Rows from block 4 of the text encoder of a small contrastive audio-text model, named by matrix and row number. Rows with one number belong to one neuron. Each number is 128 + 32 x the weight over its row's rms, rounded and kept within 0 to 255. All counts start at 0. Numbers have three digits each. After the name is the row's rms in percent of the matrix's.
After each neuron's rows are labels from the 100 texts, of 14976, where the neuron reaches its highest value: "fires on" is the input token at the peak. Only what is clearly more common there than usual is listed. The data: single notes of musical instruments (NSynth).
# fc1: MLP up (text_encoder.blocks.4.mlp.fc1.weight, 1152x384), inputs 0-191
# fc2: MLP down (text_encoder.blocks.4.mlp.fc2.weight, 384x1152, transposed), outputs 0-191

fc1.37 100:101148136157173085147142106107115129164144070126129165079166133161106162102170158138118125164160103170127146139124127105163124130147088088104135103121155164155134145121094098135123171111120211118174101132101120158099114047154111078133170159157105187037136147150176108117140086077109099087125199150154193099149225087116141166132134145130142088134167090148059115076104168118153116135139158175189079188142168139135087182130077138103159105155062114128145137143169159091120157122115161100134109085146148150123157098084130128114146151129087109124054076124094090144068115110133140105
fc2.37 104:157157090072110147117100187083179057149161148147093104156085166116151082101114143144133130100097149088183165154165136175151122140155128211134120104108136117141103133095126109137141088146127137151132141087150144098070155174095152114088120114143169133138155119141159101096157126135093118155115072130132076203085136122125135071139176161085130139092119177124116100075103134129055093153117142105087100202167078151167093125121189155104134080105110111152113164142118107088177163130125093141120116179150143102130120142084155117159141173134196178132167118111170146117130115183127148178
fires on: "f"

fc1.241 090:108126089130147073099099116061077141108119137194148139151125127153105137131074093095075102101087170115126119089124149169143097109182138188147170167137135131101023131116074163123117056140164092161069089146107112166199122076103087149150160109128080136143111082089126086181107168092085099136115102097112079132156133167155124086094107190163096100085155134146130156159102157135079156138142170151138114115093169153126125111126122144166162234144143103112101143114131148085150109139084133123138103114120164159158118139144156131123151074152125086172076164139102162085095107110124175148
fc2.241 092:097143146076079123120148152087100107186087151109091152091132152115181222204100168127118081119179098120155161144133137141111146119107122106136163041119102142142205186083082084139121133115123163115153142100102185088065130164133170142110117125088113179109155141113108063134098142094124123093128108160119108130115102139144182127180123127133100120071132147134106143128102106100112123118126105188096146102157100159086144151134155166192111117147158112108099081093180080087136164132106105077107152179122105156173132146107139172147134155086110103084154087131143079083117123121085130103
fires on: "synthetic"

fc1.666 102:077150124094154130055113141172035131128116117120132083112111132107092173116136063126138121115127193089133155128099158099148146148175186123145120131161157121114128102185095080116108135140082151113151108152134158113137140174156164098122132135086165100130087150169140110094115079123161136127107190102172135145129133116090091173140143140104103099150157154083094122131135081155119203083070137127190144103034152125096083126179179121070103143127022094166133149088136096121168136158073126095163113120130098127180098128102117102150145087105061121053129133108139170141134163149127114119
fc2.666 104:081169121140141135105153093103137170143135117210167156123105147174150127120176097103156075111103119112155096166146120109162086207131076104052183186153165130092106148134137103158111077122076137186188164122108086124115171098122097132080084098134094128090068124141143137075093171207157152091147114092118125127109163123179098149156129074119159097108089125115115114157073107122138104140165165154147109149161093118158146130048098168123161075166119097210139129120150177118137119122118140137061095125141129079101102131130128087083086172118135118137123100163144149172115123151142207169
fires on: "a"; "g"

fc1.236 099:137103039114158162079210165126171183149123139067077113113078125140110108105113123143144164095137149159157109107121091156138088172109100173149171135115131086127132110171116155110116184176151137106085134120153149153134085117139092104094105161144065096099100185081150140186119156110113085110111135169137141176083109143151121096131105118112172116156108136052117130122113108122144134158140131144142172127167095152145154176162081122127105108177155128106131167055166129122104137092085169113098117131109123132172084179114087130117185182178154178156083130122156162141161095099139074130
fc2.236 097:083182121136094124137095158117077076128150100198158135148157098088132091130123132115112150174166107097064109089118131175152138155214132111163135146162075149135118095133132126117141129160084145125168147141046166138101154100122170146115105093136169150127106142185154096151088233127094120066159180103077139125091118105124067163120168114091070104164125130111126107102143155167128173183153152140103085149147116153132134113159133098187114139139135136098173139118111098048086139171101091139186168104048128113077128113161142062172115141067111142171138091151132077123092158122129182125
fires on: "6"; "g6"

fc1.475 100:152121088120189115060073107086153064029141131130092126174082141108161140133114105144082145123141180144159122141118114121156133097115137111109073173133092132124142114107142108123170107082116103103130155110149092160107105103139116145086086162110122158149104132140107144130124175176110125104179088149116086127142068072097137136113139200128129124165110081056150174106054143157140113051053101110128095120088153089153119140213173116157129152063123143099098141140107127134104184110088155133098145116162138144132060115103067156151169149139131102144134067121160136182183159134148124138
fc2.475 104:139078113196090119129098145110138135148131209112129139124139079112174097123132132113154106109126106103109102132134112051109122071188162128164173110121098120101159142179122159150093075138109105111108075192115151106116106130172163096080116090102106099172172106099144120166137126118094106083191127070127171161134177119127061113123112060096130108111169130151062086170075126062150123186129120047135096121177132155129052109109161159098098156126153100149126117090141066147141104109156118105116108103131066110139131087153096062132088091145100164138143127170135125111061111192071134127
fires on: "a4"

fc1.525 101:149186135087165107075136146142123109107119093137125080180111125175145143102052134126186175149187086149139137111163129155132124139123083071178173133123167085122160093130136144071167073091127124099134117097186110142155126104087155095143082130180115133147110165129127155097115170125121132111104058178138127108091128194111107142129130116161214074136075161105106110112121201098105148161196139149163180135095088103131137191126183151119123113172082140130142174104152126066131103194114133148110146090111131155185099143074125068091126096143137117136145138172121161121100100075069113145
fc2.525 094:141157119106130128181101081160120137127160137197079172119152135141162070117135129121130144102167162143100151123121068120108185125138121054107126128120106183142140159164078070129114130160213092103084132119127133131090124073120098115120165105109123174131100159146122144157143161104140109146111117152144080130196157130064130127154124129118114174138125131138123145141106120130183151121150138136124124109193170135109147091111150117149147099095198124137156126163193040076122070146131130131146102162178118103091139118141146041130123166162122115084105107106131101111106044088154133145
fires on: "6"; "g6"

fc1.5 100:108175096127130114138112165129132083158184134146125133153086161114116135228167157104086152169121124142164103131084129112208126142086138175157186157145096115116136160141114135089148125086125127173106091127137109130114155145178161217124131121137071117090056144092103172118128139138116147126152150119183106124115086138144149156121163230117053166062125160120090114138135120083153140182085096134096135134101119124149174134167144168076143088118172122141104094080133149097132162154179113084102115094066154104140143168145133157106146178152135086158145062102176143149100151111121144136
fc2.5 102:184166132103124164085142197106205092114109181150133130134180133142136113157119136091220155118111128098109095102153096165144096098165135096143114121088129105070112122140108143086131087122143109145154131149146132161144114099125135159146136120111159089110127157097173166069140150121162172133154169132024114119128154122087151145159176115131179096128180166145086081134176115167108069102124126200085139131152178159092102140050123126138128143099164079141086080165109135144124114151103131115157191134068186086143185123143113127139080136171098138110113105126144125159144100107108143113
fires on: "a4"; "b7"; "f6"

fc1.249 097:139111153097128154143017120155183144079118057133192156169117107116153132149106119139160142176052110163131094118110103118083112128096089138193142148108086114185136135120168107136173175167131100163097152100096157102117044101122098098128147125125231130111128178122127119124139159164118188138068143127075122129192144112113129087127145032131113143134098156116107088141122160086148159151143156120095134137126108059175158120052150133109098089156148066065138163151193102091166115053133072131104171144162091170096125126094114147151108041160186093136149126129096135090171119141167168147
fc2.249 103:165138141138099156095158134116140118138135138124109112097175181117132181161144185105129128149120162090139158183137113101119142129130161130147165206089147099148191135150073149169134051087185206149169081154135106142128197153146111193131122142149133110155131087105179155119136085091143129123157108155139120107084096091146154151150130141118136152102119107101105153141089109251163089116062141085183147117154149088067126098133173110172106120122148094165110156115132123100081118185142154138163105115157152157143173114136106120165118077097089132127094110132115071121086130110129138128
fires on: "synthetic"

fc1.524 096:137104131074130120097113154173135153140132194155074097160080123165139157109149166163072110161156035124108156203122067087157095144132133141132114176151148160087157184059164087164099166137137146094093127100140204072127143118132155086118089055117089114140132135117170139180143068094121105162135163106128129106166128102077158143118142122054085184143084101136176131163103137073075148153106125148065136113149103139079128108147136155108137103170133093124066138125179130142130079090117094114177114070189048128126114147153134099118147165069176153183143086163114183192127136148133136108
fc2.524 089:120125177158147162191121150114138089099114111127125127144106084062147149187123140050067128143102137102146132072137127100144115120126158118136121134109098163155096160151133109148163111144157106146106134080190077156176090073169161128160118138062094143119119082181137105158159123124117111040109101143119154111139113133114150142187116136156118103150144120086120089074121120123116086149176142212189109086093152116177129080106153183162116109070143157075127152179101157129161115107116158110124059107118141114146122099108138176098137138121094112112112118115132109096135106105098118117
fires on: "6"

fc1.457 092:076231133126043130160152145087106103177079161113112176113086127140113148104121090094165113091051087116146168174149140127155146142169132070124110146145139102141143066117095145127138195116082139098124150107128157180103128216116130188114096089157131169167169143153077128081071107096140102138119075152181103148091139109145151171099171133104144168171051142133093169151146097109103167166112122121150145176115070173112152196044127143109134098142119144133158150129140090129145104099076131114134147109085160171164144098124101177167102118150143149112154082121108129094161120095157125113
fc2.457 093:194067090093153052130161166164148116104139153091161174117137146141157164138121144197149173173132079143129134148153131067174084117124110144192149151152118139113150148124178144103139201124139120067150124144146154154116130114119131152121127109135115142044104200153118111108153102192128116149104149096138087175140112128110131127130090104171158134153095087115098146158159129145122131141079063122133123086160152183146164103169148084161133079149079085149146130138162109143138108138125120195163143173138101118099096102157129153140142132165119179083181105140140110130122142128093168158
fires on: "electronic"

fc1.225 107:094148190156121114095131119123141172119164080192121161116172144158157122193136168086135134140148158183151123161133136124099140058149191126100156144105151144162130084078112144088095102050208102096129175101115136104163125112167099122154100102056130174090116124151107097069105133176173035127145147095152162133181089149090120152082117126109116096064134170078154107098119145162106163105165073113055145209136125124181163089136121117104131174141175097136077168166160105119076126097095162133155178132079113150168231144119130084098164149097102108130145140147099103116158097136127106081
fc2.225 104:101068154104107074145175133106122124132077109104084146096123036108108134097102178094088113160174120022091159156106092099042125123105152123124064123188192057125194158134198104116139153163116155136149119156165097123143137141117168110173118111186079139141123113116144111168167105127156101120136146197152120152124148162120116087134142136114095139148091144092136154131108141151172161169132083153168136142137032140136139110135082084141148102102129202128163094098110055199127166141150137145127118163095113096115114161061128162070122141180151091130101140136135108183187134105144110099
fires on: "<end>"

fc1.510 106:061157125128171165160092123188143128126087066124154129103126156173098087111127085144211037143167083117155158113096089120182103179158144107159151159136108091145183115098126175158153221146160105149108099121139131095098105098087136148145072154119111192162219084197149133104138103096190170139085129147148102134145107195119125118078135123148114116177091119136145103123145160125139104132196079116170128123103087054129119156164140120145135101169149151127114068135128098105123106144168098089132130175118136118106144160176140096139131199109175165105123098081155130154158151110152081109
fc2.510 099:162109130054148117124137150159128126109118099166145152130147173100148148187074171115155166105129179104112097112149138100086180111096157098107091089113159098129082157135136150111119096099076209066174141130131108150065109150161150084111119166113096146168063137082132121156114136083049058156111126104164163118105109101095125208176127173105124093090118153085136113166101061136069129127147128180152066141175183234134137153157158098143091116011132134123144073191172131106125137175072105079143118144145122142167094162127106114123133076082067138126123115124137188071139110126106141142
fires on: ","; "guitar"; "127"

fc1.628 100:127121146111137104141157157151147135118131052102114150185145116083159163135100099160166081103146211106132113128111124107013134093122148119149118214082139099126145119102138140163094132178063129108180166119118102188125017080169169105147121098136111153096132018141209153175165112096125116109143112109087163139114115120151151127123187111142142111136105106072128115173127119095126113152165033145176079137097071083116117118087103127200128109168121107159153104153115138112135132139123132137107148102142120169165163145128101194102165091116140180126114082148098168118090162120095081148
fc2.628 105:142097132124094121163106166078074155142135169119152192183106129159153129073122139116116216176110140138136128133127124160166131163114135133097120067144113129167111148153173101101125135154163124129107099132122081132172141135112125140136094145136138191118159162074099129173135108158147130053116079108076090087124065205080150104083166101125137115148108193121069143108196157121142121105148150137080136139145148133129085144162081197144155086096139075120081139122140145161182193124125123113131111128106110170102117119163137091119081171156103136116119152148179123153113100127128130131
fires on: "6"; "a6"; "d"

fc1.579 093:096142082086099106141082197090095163101105150148098150078125110143132130132115173123112163115081096157130204078111110124129118118136147112166162196101120208050156128165143089141117127119162143099162094123188121191104096139119134114137057141157063123152117108158077127046075127130184117160120121057176101093173079115105082099121109069067169128101131108180135163148146108141156156153120110115144122138084105131168119106115121139138103084098118148129106132075114122121105152083071127088165067129178196099158140165097180078138122140194107130084101070118200129192113123155133057138
fc2.579 090:152125133120155128138127147130174150120056103114105119150093093127069141111148209170124153173181079143108093153116139216105111095095153153088083168117122070080078138079122127094151128112155130127139133128119149110145137105159098132145138143187087136099085189128137115115086109172129128100115120182097171073078144029171133111136097115061127159185051098149189146113090099071089088087109121139161082193097142122135141182166158142104131098169140150103105142107160097145119089097146119139126167139129091080169094111124132110094137075150161095109198113137092132112095175144117117106
fires on: ","

fc1.40 101:095094091137192128094131114120175140130077132106136160159105127084162111135107171175167063158097165046115123116134192137149129105118127114105167137142141150087151121149100169134156123137129100109091118179224151117164163101069127104147171092078138144118124142140108102113062114128163128098132102092108112088133119145180242084117142111064123101066109173180108071134191155086100149132169125108153128185059156068145197136138103113102140109161112081092079092147074154120111170067107124106139077116166117120129096152109184135120118108153078089164097112079116161120134120167127153103
fc2.40 107:112137096136110187085133145119116173067116154138199104191141133083116110098076176130108125118155072125139124139044104151106133076126117090103103128147113167084117122113128148145089114111150152205118083158126154193118098158120211089143157100136111122188110092112093148109088120090105104170149086137169102105123158110143160114177075107132081213116132076178145145171106139122116084094099138127093089103125085123143069121120141160134130150086130166133142145099166174137103134151144113120113194115137160126148127125103160155137160076168069100174078127136138151073118131144122091191
fires on: "a4"; "d3"

fc1.68 107:085137152169111181144109170153118103145114067065161112112193085126122142124134136095114129092086132115101112111129131087135133163124156089156124119182155089144152112157055123110124143131081164107105118090164098086167140153134079131132153177129117132124148177160123137136125110097164162082125131176091157068144139205135078195148146149102149101122162131129164100133156087151171186166092108160114147139109101138118120134148184181149145120114117056142139146171124073129138137139134141111148122173140062151114130128097068113182123104196070142096150106157163146130163159189077118091
fc2.68 107:140087156094073135156103097056163133148170064200111119117120196109122183117145083084128072126176180142125155168148125160085138084167084139154159127097121127167150162106139125120162162100182084163177168089087113127116122147134168119099115153101175161113043064116157117122090090176125103165125138158218071088118140161044084171129127123144124094116119126158110158120140107085093116134167178125121115129117179116139087058171113155170124064123144155128137117157157192092127179107165133080114121103168163094145107136157124143125109128117142089128125172132144065123146083138104158137
fires on: "6"; "a0"; "c1"

fc1.514 097:071117116183151128157131142099102195104107113152154183151063200127137130116115087100140098079122193109143106131120107137139171155134142111170060166152179098126141102131151067071080069119151159150162091147149080136100098141127117124101129092125106108104124127126073100148135048174188133071123094152094150108123148129129146106132194100114113064094143152086102073056119156179188164145102125167095123139082097129136120083117086099140139096120145122100111095073124101112151159148177141102135160132149151163117144142182077155136165129163124076110100118148089113151169218067091143101
fc2.514 098:114120106103159160120129111176141132117185072087156177098090085189092131129069186100059104181119115070133129074202119180101122134135156141152183167103131132180084160129115147180166091117106138128146145111108130118106088105119144150152125172114040125172103144127180162127078161112100069144081048085153081153111067108148156127107092060183143135142129097120114140137163126125064120119126171131159129169161085114134132098117111181110105091142179053096114147141153101067134115102188090188095079179109098159182115099106109097196144093079121165140144179126135142107119114155098153117
fires on: "synthetic"

fc1.591 104:119168176149086129086076151148059095108124173139122145160146093159161156101137090123140125117109149122105123125141123095184196163095087148121114140101125156139174135112151096094104110108113119131171064181156096166102108122128175175166116114146086140128140140103151113080149131101150149135155130068144128133144121125052152202146153104106199139077066144104168082134141133158110084138173096179106132108107148180118174109128162155137082171119120167191101111096128152087068152191099127210157120157122074139131134124139135120116181184054070183159121118125070179125139088099112139129
fc2.591 104:135078117137096130138179098131127178179137092021123104123126151049119101137108112130041133099110090097160100085125120098072100144171132088137161116161127140124120177137136147130120067144126095123094101145134166115111122106159178167126162140098158190124106138156163143142168100157148148089119087170096127113132111132211108121164094099166112084099207187122136156170155087144206135072102122166142113109129143156104149102096097141168115090085142103167185140146126177166147149124158224132151157090153083114199163115154155121124109094155116123130148135111135128129098117072066181129
fires on: "electronic"

fc1.453 105:116191168090171134179104157122155089104091118127124112155147087132192143125166167130116131170118184110097132099106143127093147138120124076158114168157113140151140106110065175082143128155121098136152121126126058101082132145121102122148050146145114098191220157116129141102132080124129144129144123155114152113165155114157179111179115068121095180116121146167152171139150126108160156115148153121133134143089079092115136168134090117148090122169112092148087145157129116137131130107139088144186096104098136160165157141141093165060105138154124153096136065144151124180185143160076095088
fc2.453 099:163162159153113073038130144118120178158109107127145118185166094106118150169080131129089132142135118134177152122141108130126124119144085134124145098155130151100098155138151178167105103173171247126098187099172094170166154099082130074162134114112139198209190095134130096185134104101179154125147103104120146086153174143161112165139111090123111100206112167116104094139108130111070198164141153115127141156086155154106121107191163084118133108128135119149153170142136141165153146142101117200143148094144063173192134158150067054123128186189187115155144132124083109101126145133193127161
fires on: "6"

fc1.545 095:102144202113100142174126149176159090171119149102100100147110086174142133151129129089205126128106142146126154133141164130169113128089096090147101105121122089130173101089157104120180108136194124123079183158119179073082069079139135134077127179109108145109122136104149095153146143137158083088070137070138084120131104167125143130112166106109121148147078127140167106116099198131151117173086172152159126120113158148111157091118098153136118109174139094097079161105103139149174103084139151088159128155150107127153122154167195133092053082105102152147119130104134089144100189115095145141
fc2.545 093:121142118119105127102114141090095123132111121137108109068113136142170189097118082130086137175054125121101173149117113065133143121140120143178105164111094138105133102123147174162126130150109179159104088100192118153171177215197116214195117151162104138099092108096139076146104086104109130178083164178117111175111146150109139118165087127103158108120145061084141125163140121137098100174166104119124080161123181135176134144078105103108130151088113117116124167176154139149100183093134104084085074077152060078131122138165161138171162161131148159138186192108122134121141163152090192112
fires on: ","

fc1.424 098:098197128150149119143070048111155111115129169147084112126115123107174126105146126078117179117131101193108155041113150092185102144142116095149158160161112127135215136052095095114163127130110122124107088116089116110110133085198094182165116134142078126146103115159147101099201194085097171154127131132107120081155148140138112136112039139123104146150113202158100107095143102105148116108186160068135117072124107098122103152139166129131168111117116163101156139046156092104136154130096102094106119153119107197104159115141184103110192185130152069122145110137173113179119087091115091177
fc2.424 102:086174124157106173174128141151172165134153072140170058134136097189107123181115105169187132048127115145131115087092119115158097125142089144111156076134136185156092085101161120137114155145076144153088186118083086115144151119086144107060101138126165125100087102106087143094063028168129110081142064137124141109147102079155158096179174147168052130118109054099114135103106101121104067167188127139148189116130123205155099103099168146142144134061157187123108140116083139165148091101118145134130148106120133167079115116101118195147112133111095182152153131122114144085156170151134097101
fires on: "2"; "g2"

fc1.683 095:101100186074190157102048151050109136082058123083135174120136091124134092173132115148082138150190141135080148131118085096107145065151157104173090101130161097123125138115059094124112109128140139197122095124044201153150146156091146099123132105134182124121117158182135140132135110141111171091120122046148163131189156161166096135109115131089108131032092124125080112179125146112136094136153171151136150157146072143088135116130084118108083129150116107144081129159107157164088178128146163114161165111117177160118109172189157116092068108155080129108151083094099154073135143128149147112
fc2.683 103:125192146143151121147135126142134121156154150111051139093199096121129135104167080075183103054201089103104175133113130136128133161124097120064189183133126124141061094163209187131083147119139095059153118090147125134110163140127130133190175125098089186120134045152115105131077086124200181156128094166068111156124107137121180119112116128114191099148118186110110131116105076107086134171135136091142158129111089170104174125189112098162139177152147136125149105142165149106173126128111107136159158141103111146097083146119160144103131104110130140113156088117124125172186137113105084163
fires on: "<end>"

fc1.107 093:093139133099156145137087096088121159124143154139175141119090109155151089123091047204143167061154129133117176124099141090129141078206049092088110172147107099130133143097086128121112120101048118137067073188171122141043116125196111109097117172113137107149148116073143074111130149135121088072075114140127121083153098128110170154129156122091185136090139085130147112161142166126222146126107158128175116151067163059121073185094124091105201176157150130143172154110074080181107110168111105159140125167090089160110125162116159118154199081109100128094126137131131099110139129100111080174
fc2.107 102:186158151171108158095130122171120091120119083110106125157119131161169151094150147048135096170167174146136118113151124164145108163095143124140157126103163110110110118067188097115100145181123109181141106182127196113179021131137057166099127134100150143134163130120112099122164131070136118162138184143145115163165086068139080143075070149094061097172048141116058158081155181140151119108140136197092115116152163165079145114162115160111188127120092118111149133086105091143095182123089099114066144112134134080141152120062136156161075166081090086145182098128097124123147122137127162090
fires on: "f"

fc1.452 098:138104128111127157186130201142140126051168081145156212159102134066112079162085133094146171119144102154119135165169137109105159136139037167113122092180122133092171143106125084079136091178136163134135097108121117130146129064112156134111133094112174141131137116067127172101120091150144157131117123164157129137177115074113136092084074129125170120168120155120126163126172210179147141108179112117224192178118094109127171193140055126104088115081158136131126161125141101133142138036107160113141089136136149182068113146158141135112153156136182129134137159173111138130154135148138133149
fc2.452 099:099149127118169154121138111103125121129164073147120086159136101159194105139166165090062166108174193129103105127143117046093132155129159121159161107097122087160066113218120104098118146120141127125120167111136095128108100113122148121142133188125167140140104164155092207105139103118141107112114109136123100143125142180175148170171123130100099186144093093174117158118096095135163217146119067111141124087158109114127135088139142065175122126120101136145191105103126134158068073123114138160170102121138120129124144179111161158107092126079181099134117200153100164142127101190147115146
fires on: "2"; "c5"

fc1.2 094:099143131122135141135159129161173063092185164146087133120154128140138154127111197130125083119139177083158090122078122102093089130084129129178152147038097212184150171154136115098126117133110126111116152133159126171152066136101116104075142165173085118128082158130117159138102151135134107143120154179190165181076130095122106140136118141135082158155089178093139151152150106135109180121104116107144127157160185075148163086146146174181193141101129144120172053138116142113118176169066171169120141138115078134059111135101119094127129135185138165157153130176132139140129106192130092170
fc2.2 096:077191079139157122102121205146109158039069154131126128104133117137028114128193089121156163183141093111142094072136112108182047086149112149086084096129123139134130190141179081138160107151123207143193168138137125133126111156124173089119119093088071200188175137166164139128149137152155143122121129155142146060104159113102102117151181112080155098146124123144112164110127182142123072081124130137205087135104118140121080150187113115133090172142090184111158090114160081141159077163112135111204119072114167150135104119126119165142101155135121126084113130113068119102114102113102146110
fires on: "6"; "d6"

fc1.435 092:119108126176109099104136133131143171130161123052090107162146152139135063080150178093090125104175120154139192128153232108112091077139133059113126188132143135079154099122086155070112167110120106122106127159166140093052146134164132145150115084204144068079155096136175101123141118068105151125139147169105159100143076090124146109188093060142111105144129134084140105119160123141145132093146139107133113104123203075164159171121152112114156142061133149161148128093106169148179139124143122199073108144126133110136101163099134085123136126092137139140148098165141125152148098148143174125
fc2.435 099:137109103185085098111078138144096036122093151139088119142151143081173106145101110158141111131168131103145083126123108122147132132165096180158069149097056112128116087104155194119092082112118150149098093096118061170135183224094138130173131152061105131163142038140121166108115145099155141170109175126118057157099155130120111147118101151157140097141119130129087154130149113129099120168126133133107134104158091154060069140182157101124190146125074095084132143102121157110119131081166156124189107120161159153112122103130145151150156129167101108067150214081140138117136173146131111114
fires on: "f"; "acoustic"

fc1.109 095:153104084110184115155122073172093155106157111095099092144111149150104147176144123139119143121116147132121118106154160139156098112177160060153125140081158158160163118070140156131058162097149162144095162075086073130082203083163120121123104168140095070114118179118104116167188165176117132137140097167139132119200086197080089136150098076080086086104124119090169062093099146123164139163085159163102147144173141102156124089084169098076087154154128149111099158133126203142176099165126169145181129074130122119129097107119113120163126119096095081107089174083094109164141109142101085133
fc2.109 101:096173129100174115084181125092188122132137159092123112095161137083133156136122132161149126138168217141155143106126106095087120132109158163156076092093063152108122143124095129143134122194112148112175135187143136092135106126104101168118102097127142141167106103122191115144102141213212099168185130148112137083145144071145111170099113184130150110117087054117065205187149094086076134113129105134144091126089130137129145121141195046187121109154154133079159118147110179173121144134117115108113160131153106143093140098099112138116112157137090098101150097158155097121193158136152108120
fires on: ","

fc1.701 095:141163082173158077180130074142145135116199081115117105057128177129144117117086171123127103162152093087174109162155150150169047133102117120118085142160132178077163133152180111146160113106127109114091166134081145148105155087166158133165088111116178134148145140178143143122161110129062144119141123129090154096091206171092123078115168231112144143080085191130115124131132145151094065112109167123176106141110190117093124115105120135104144132158130089100141111138143145150151120097137122141140073170145151169100141116109091131173102116194170041151112091145109118139127137120132063163
fc2.701 096:149140123139129173132152165105148177152137147117146117168172164123127115143158131134110132103138117151107157084094125148109169132147136152117141087115077145110126138105057101151160083151167129175126100180194134079140123156090101075170146144174106138135145115140141097111163130077173096114196172157146127172142105091175142111148072068198123160130161135104098112143134132072149148149115163160141168107118094089164125133132117130144225087145175104187116115146132188061148113193097122104135131102102140147099172097140136121134153160082111097106124113127091113140138060161124097193
fires on: "a4"; "a5"; "c8"

fc1.421 097:164129124168141101115109095045101151108197180173125088121161193127147098107065151121113110183123158136140127219131171095191132086123082131139162115063084127188089139140092141157142078091149161111147187136084113217143111071097120153094126124111157156167090133157113111135108104128104132147128159122211140124125185175140106127109195114107091042129147154102150144168111135157177127172040157152140134150156116130130135145125128192135129186141112113126155103103166143126065172101076141071158165124103127129158128150116114082137129104136119155165156068188200080118178126151129132072
fc2.421 105:126138177091145141081068101102165106071131159088104130102120108142073134123144175081108173105119088138099140077180148125081194211120168099097131107216096162170168142130150075083191172116092113131161155093128143148100104131118100067160160096109133104102132131147179107070097151130172079162175171100096089162111099079133124127090146067163123138063089116166142143100077189158117081123218161102114151156131126126150076164115170113155129165111122174120144091104138173126147115143129057117096099144146129140141176113106144122109128110166131073158134092070101110137120093105162159147
fires on: ","

fc1.278 095:100159164112060119123104158171125099195174122149098137176130180150135164128147113123068081119151142152156065127144123157087123119121134148178104107144118090101075136092085104103139101153166126174096145094128160158099132123112148149180178075168133175074103120127150081171037095116131127134149152139171148170184159130106092113168183111159066146111089108096147140095074141085205156116181116082153082132060147106198121119120112110099134134207194140107126129107145116153130143129184152104142167192177124126088125057116135141159155114129129132146136084135112179168078183097144066126
fc2.278 100:108140103092161138101186118126144075141119104125178130132092136110109072111086137107182108110133073120054130072133138126144125128115132120109108127184174125151145125114107060168121156192126138099108105189130072135149115113158156069124091177106073142088093161114059196121169141142154096089089095078187143118082097142203095095113122159137110157112164145120082166162092126148081101124110119155127166067098095127138098101125164138160105163086077122135115082151054081163113126124121123166128082109097152118182135166185139121116089125151100077101099152190118087130112165128120076110
fires on: "a"; "d5"

fc1.640 099:170146124115127158132040092115161135156119134099131099134136129178171147127185140153047127112100146142116092168130124120062111114129159070165072112076079101138094138096085125067098168119093097147097036061149096077183181093087133210131113112104126103121158127128129130104156130091128096146135161113133142172125138117087120126089094114085120128112141158102110143059125116137110138120119143094071088183135188140165162125117141119082097137117054133093108128147123084060130188165087099094062140083159114185138097164123162062119123065160086149102117136130135127138085155168114126121
fc2.640 094:102113121144154080097099148098104155190114121141144185176127132154114101128153070142169153096179149125145150120101122138089140186107071101119158105131157078025149156149123104117082104153153168189122123181111194155164093150173114168139118130168128161128186131112113094073086150152170123130141145143160126144192119088158198128115118134174168190076088107107128181154113120147104107112136158138133139133102145119135110106158125075123178128128099179122145180115107144151120143101120139113123124134084154194095095144041074143124108171104219131156179105119110136164095100155143132109
fires on: "f"

fc1.709 099:051144114140143073152144152152070155143088163058134109120071120105093115063111218115118144124117126077106152160129083153124150167124122176090101198146107156118152115050142147120058134149111113138124108175150147127083141170126081119128096162157170082083112150128156097126088129158137187151106140092178168087034133104155049129103106122126135117152119123144140155157105132175169114102050172138117157145129092113074139172163088192124127126181131093145074201059141147153131121135105133117111105148094154153128146095096142174095123146146117123142159138160130133129126138149120155145
fc2.709 101:132109137162161139087124106136171150112065066145116106090139061110149124113091119171077166121115084156161116116128118129131103109101130135143128101130167090143222090113146121140126063185084134116150183107137054150096104091125182107099111126069065133173108118168097092127162102124110109129124157190112126054119173108133130139142130112117114172118129096090090106081139146091190150094213112127119114160150162094165172119135124114139125173097149149155215128081150122148133134119083136069090107114097094169112135182188151167165117112169142159096136091121152148108101148093129122156
fires on: ","

fc1.595 095:172106103108108146132107122069083139149128085194107140129118125137135110119106123161137138153100139063138172142144120126132144141083088143194104130156120107154091140189064116061113096117083110128158110129070121126191145109165089107094145196151108082142136068151156127116095122130166134155095137124130118135163112133102104075129172141170154046108170108140138141134122116106111102106132141136124086138150138131177092109078134100086103077103135179107127078130147090118099133137051126136232148086129123114123141129135115109075102168146128127119175161111123172129141171136108117103
fc2.595 096:077099143060206155145127198208132139147110092061094141155112103177183124082117171135094107075100131116061071092153164124084071133126177134111162052083136132086109156144129136100090116149212127141182154142166122130074129115138191197148119091128133180147119136088144103153188114142110136131134085204122107137102145120146104131090114148087096141104051141161164117095157141111158095114155092101129170102117107127115141146095069188155148143171099131169181255108140106162108138111217118123217139088118146114111107093068096114127133120159158093127114054138143065116142174136144110128
fires on: ","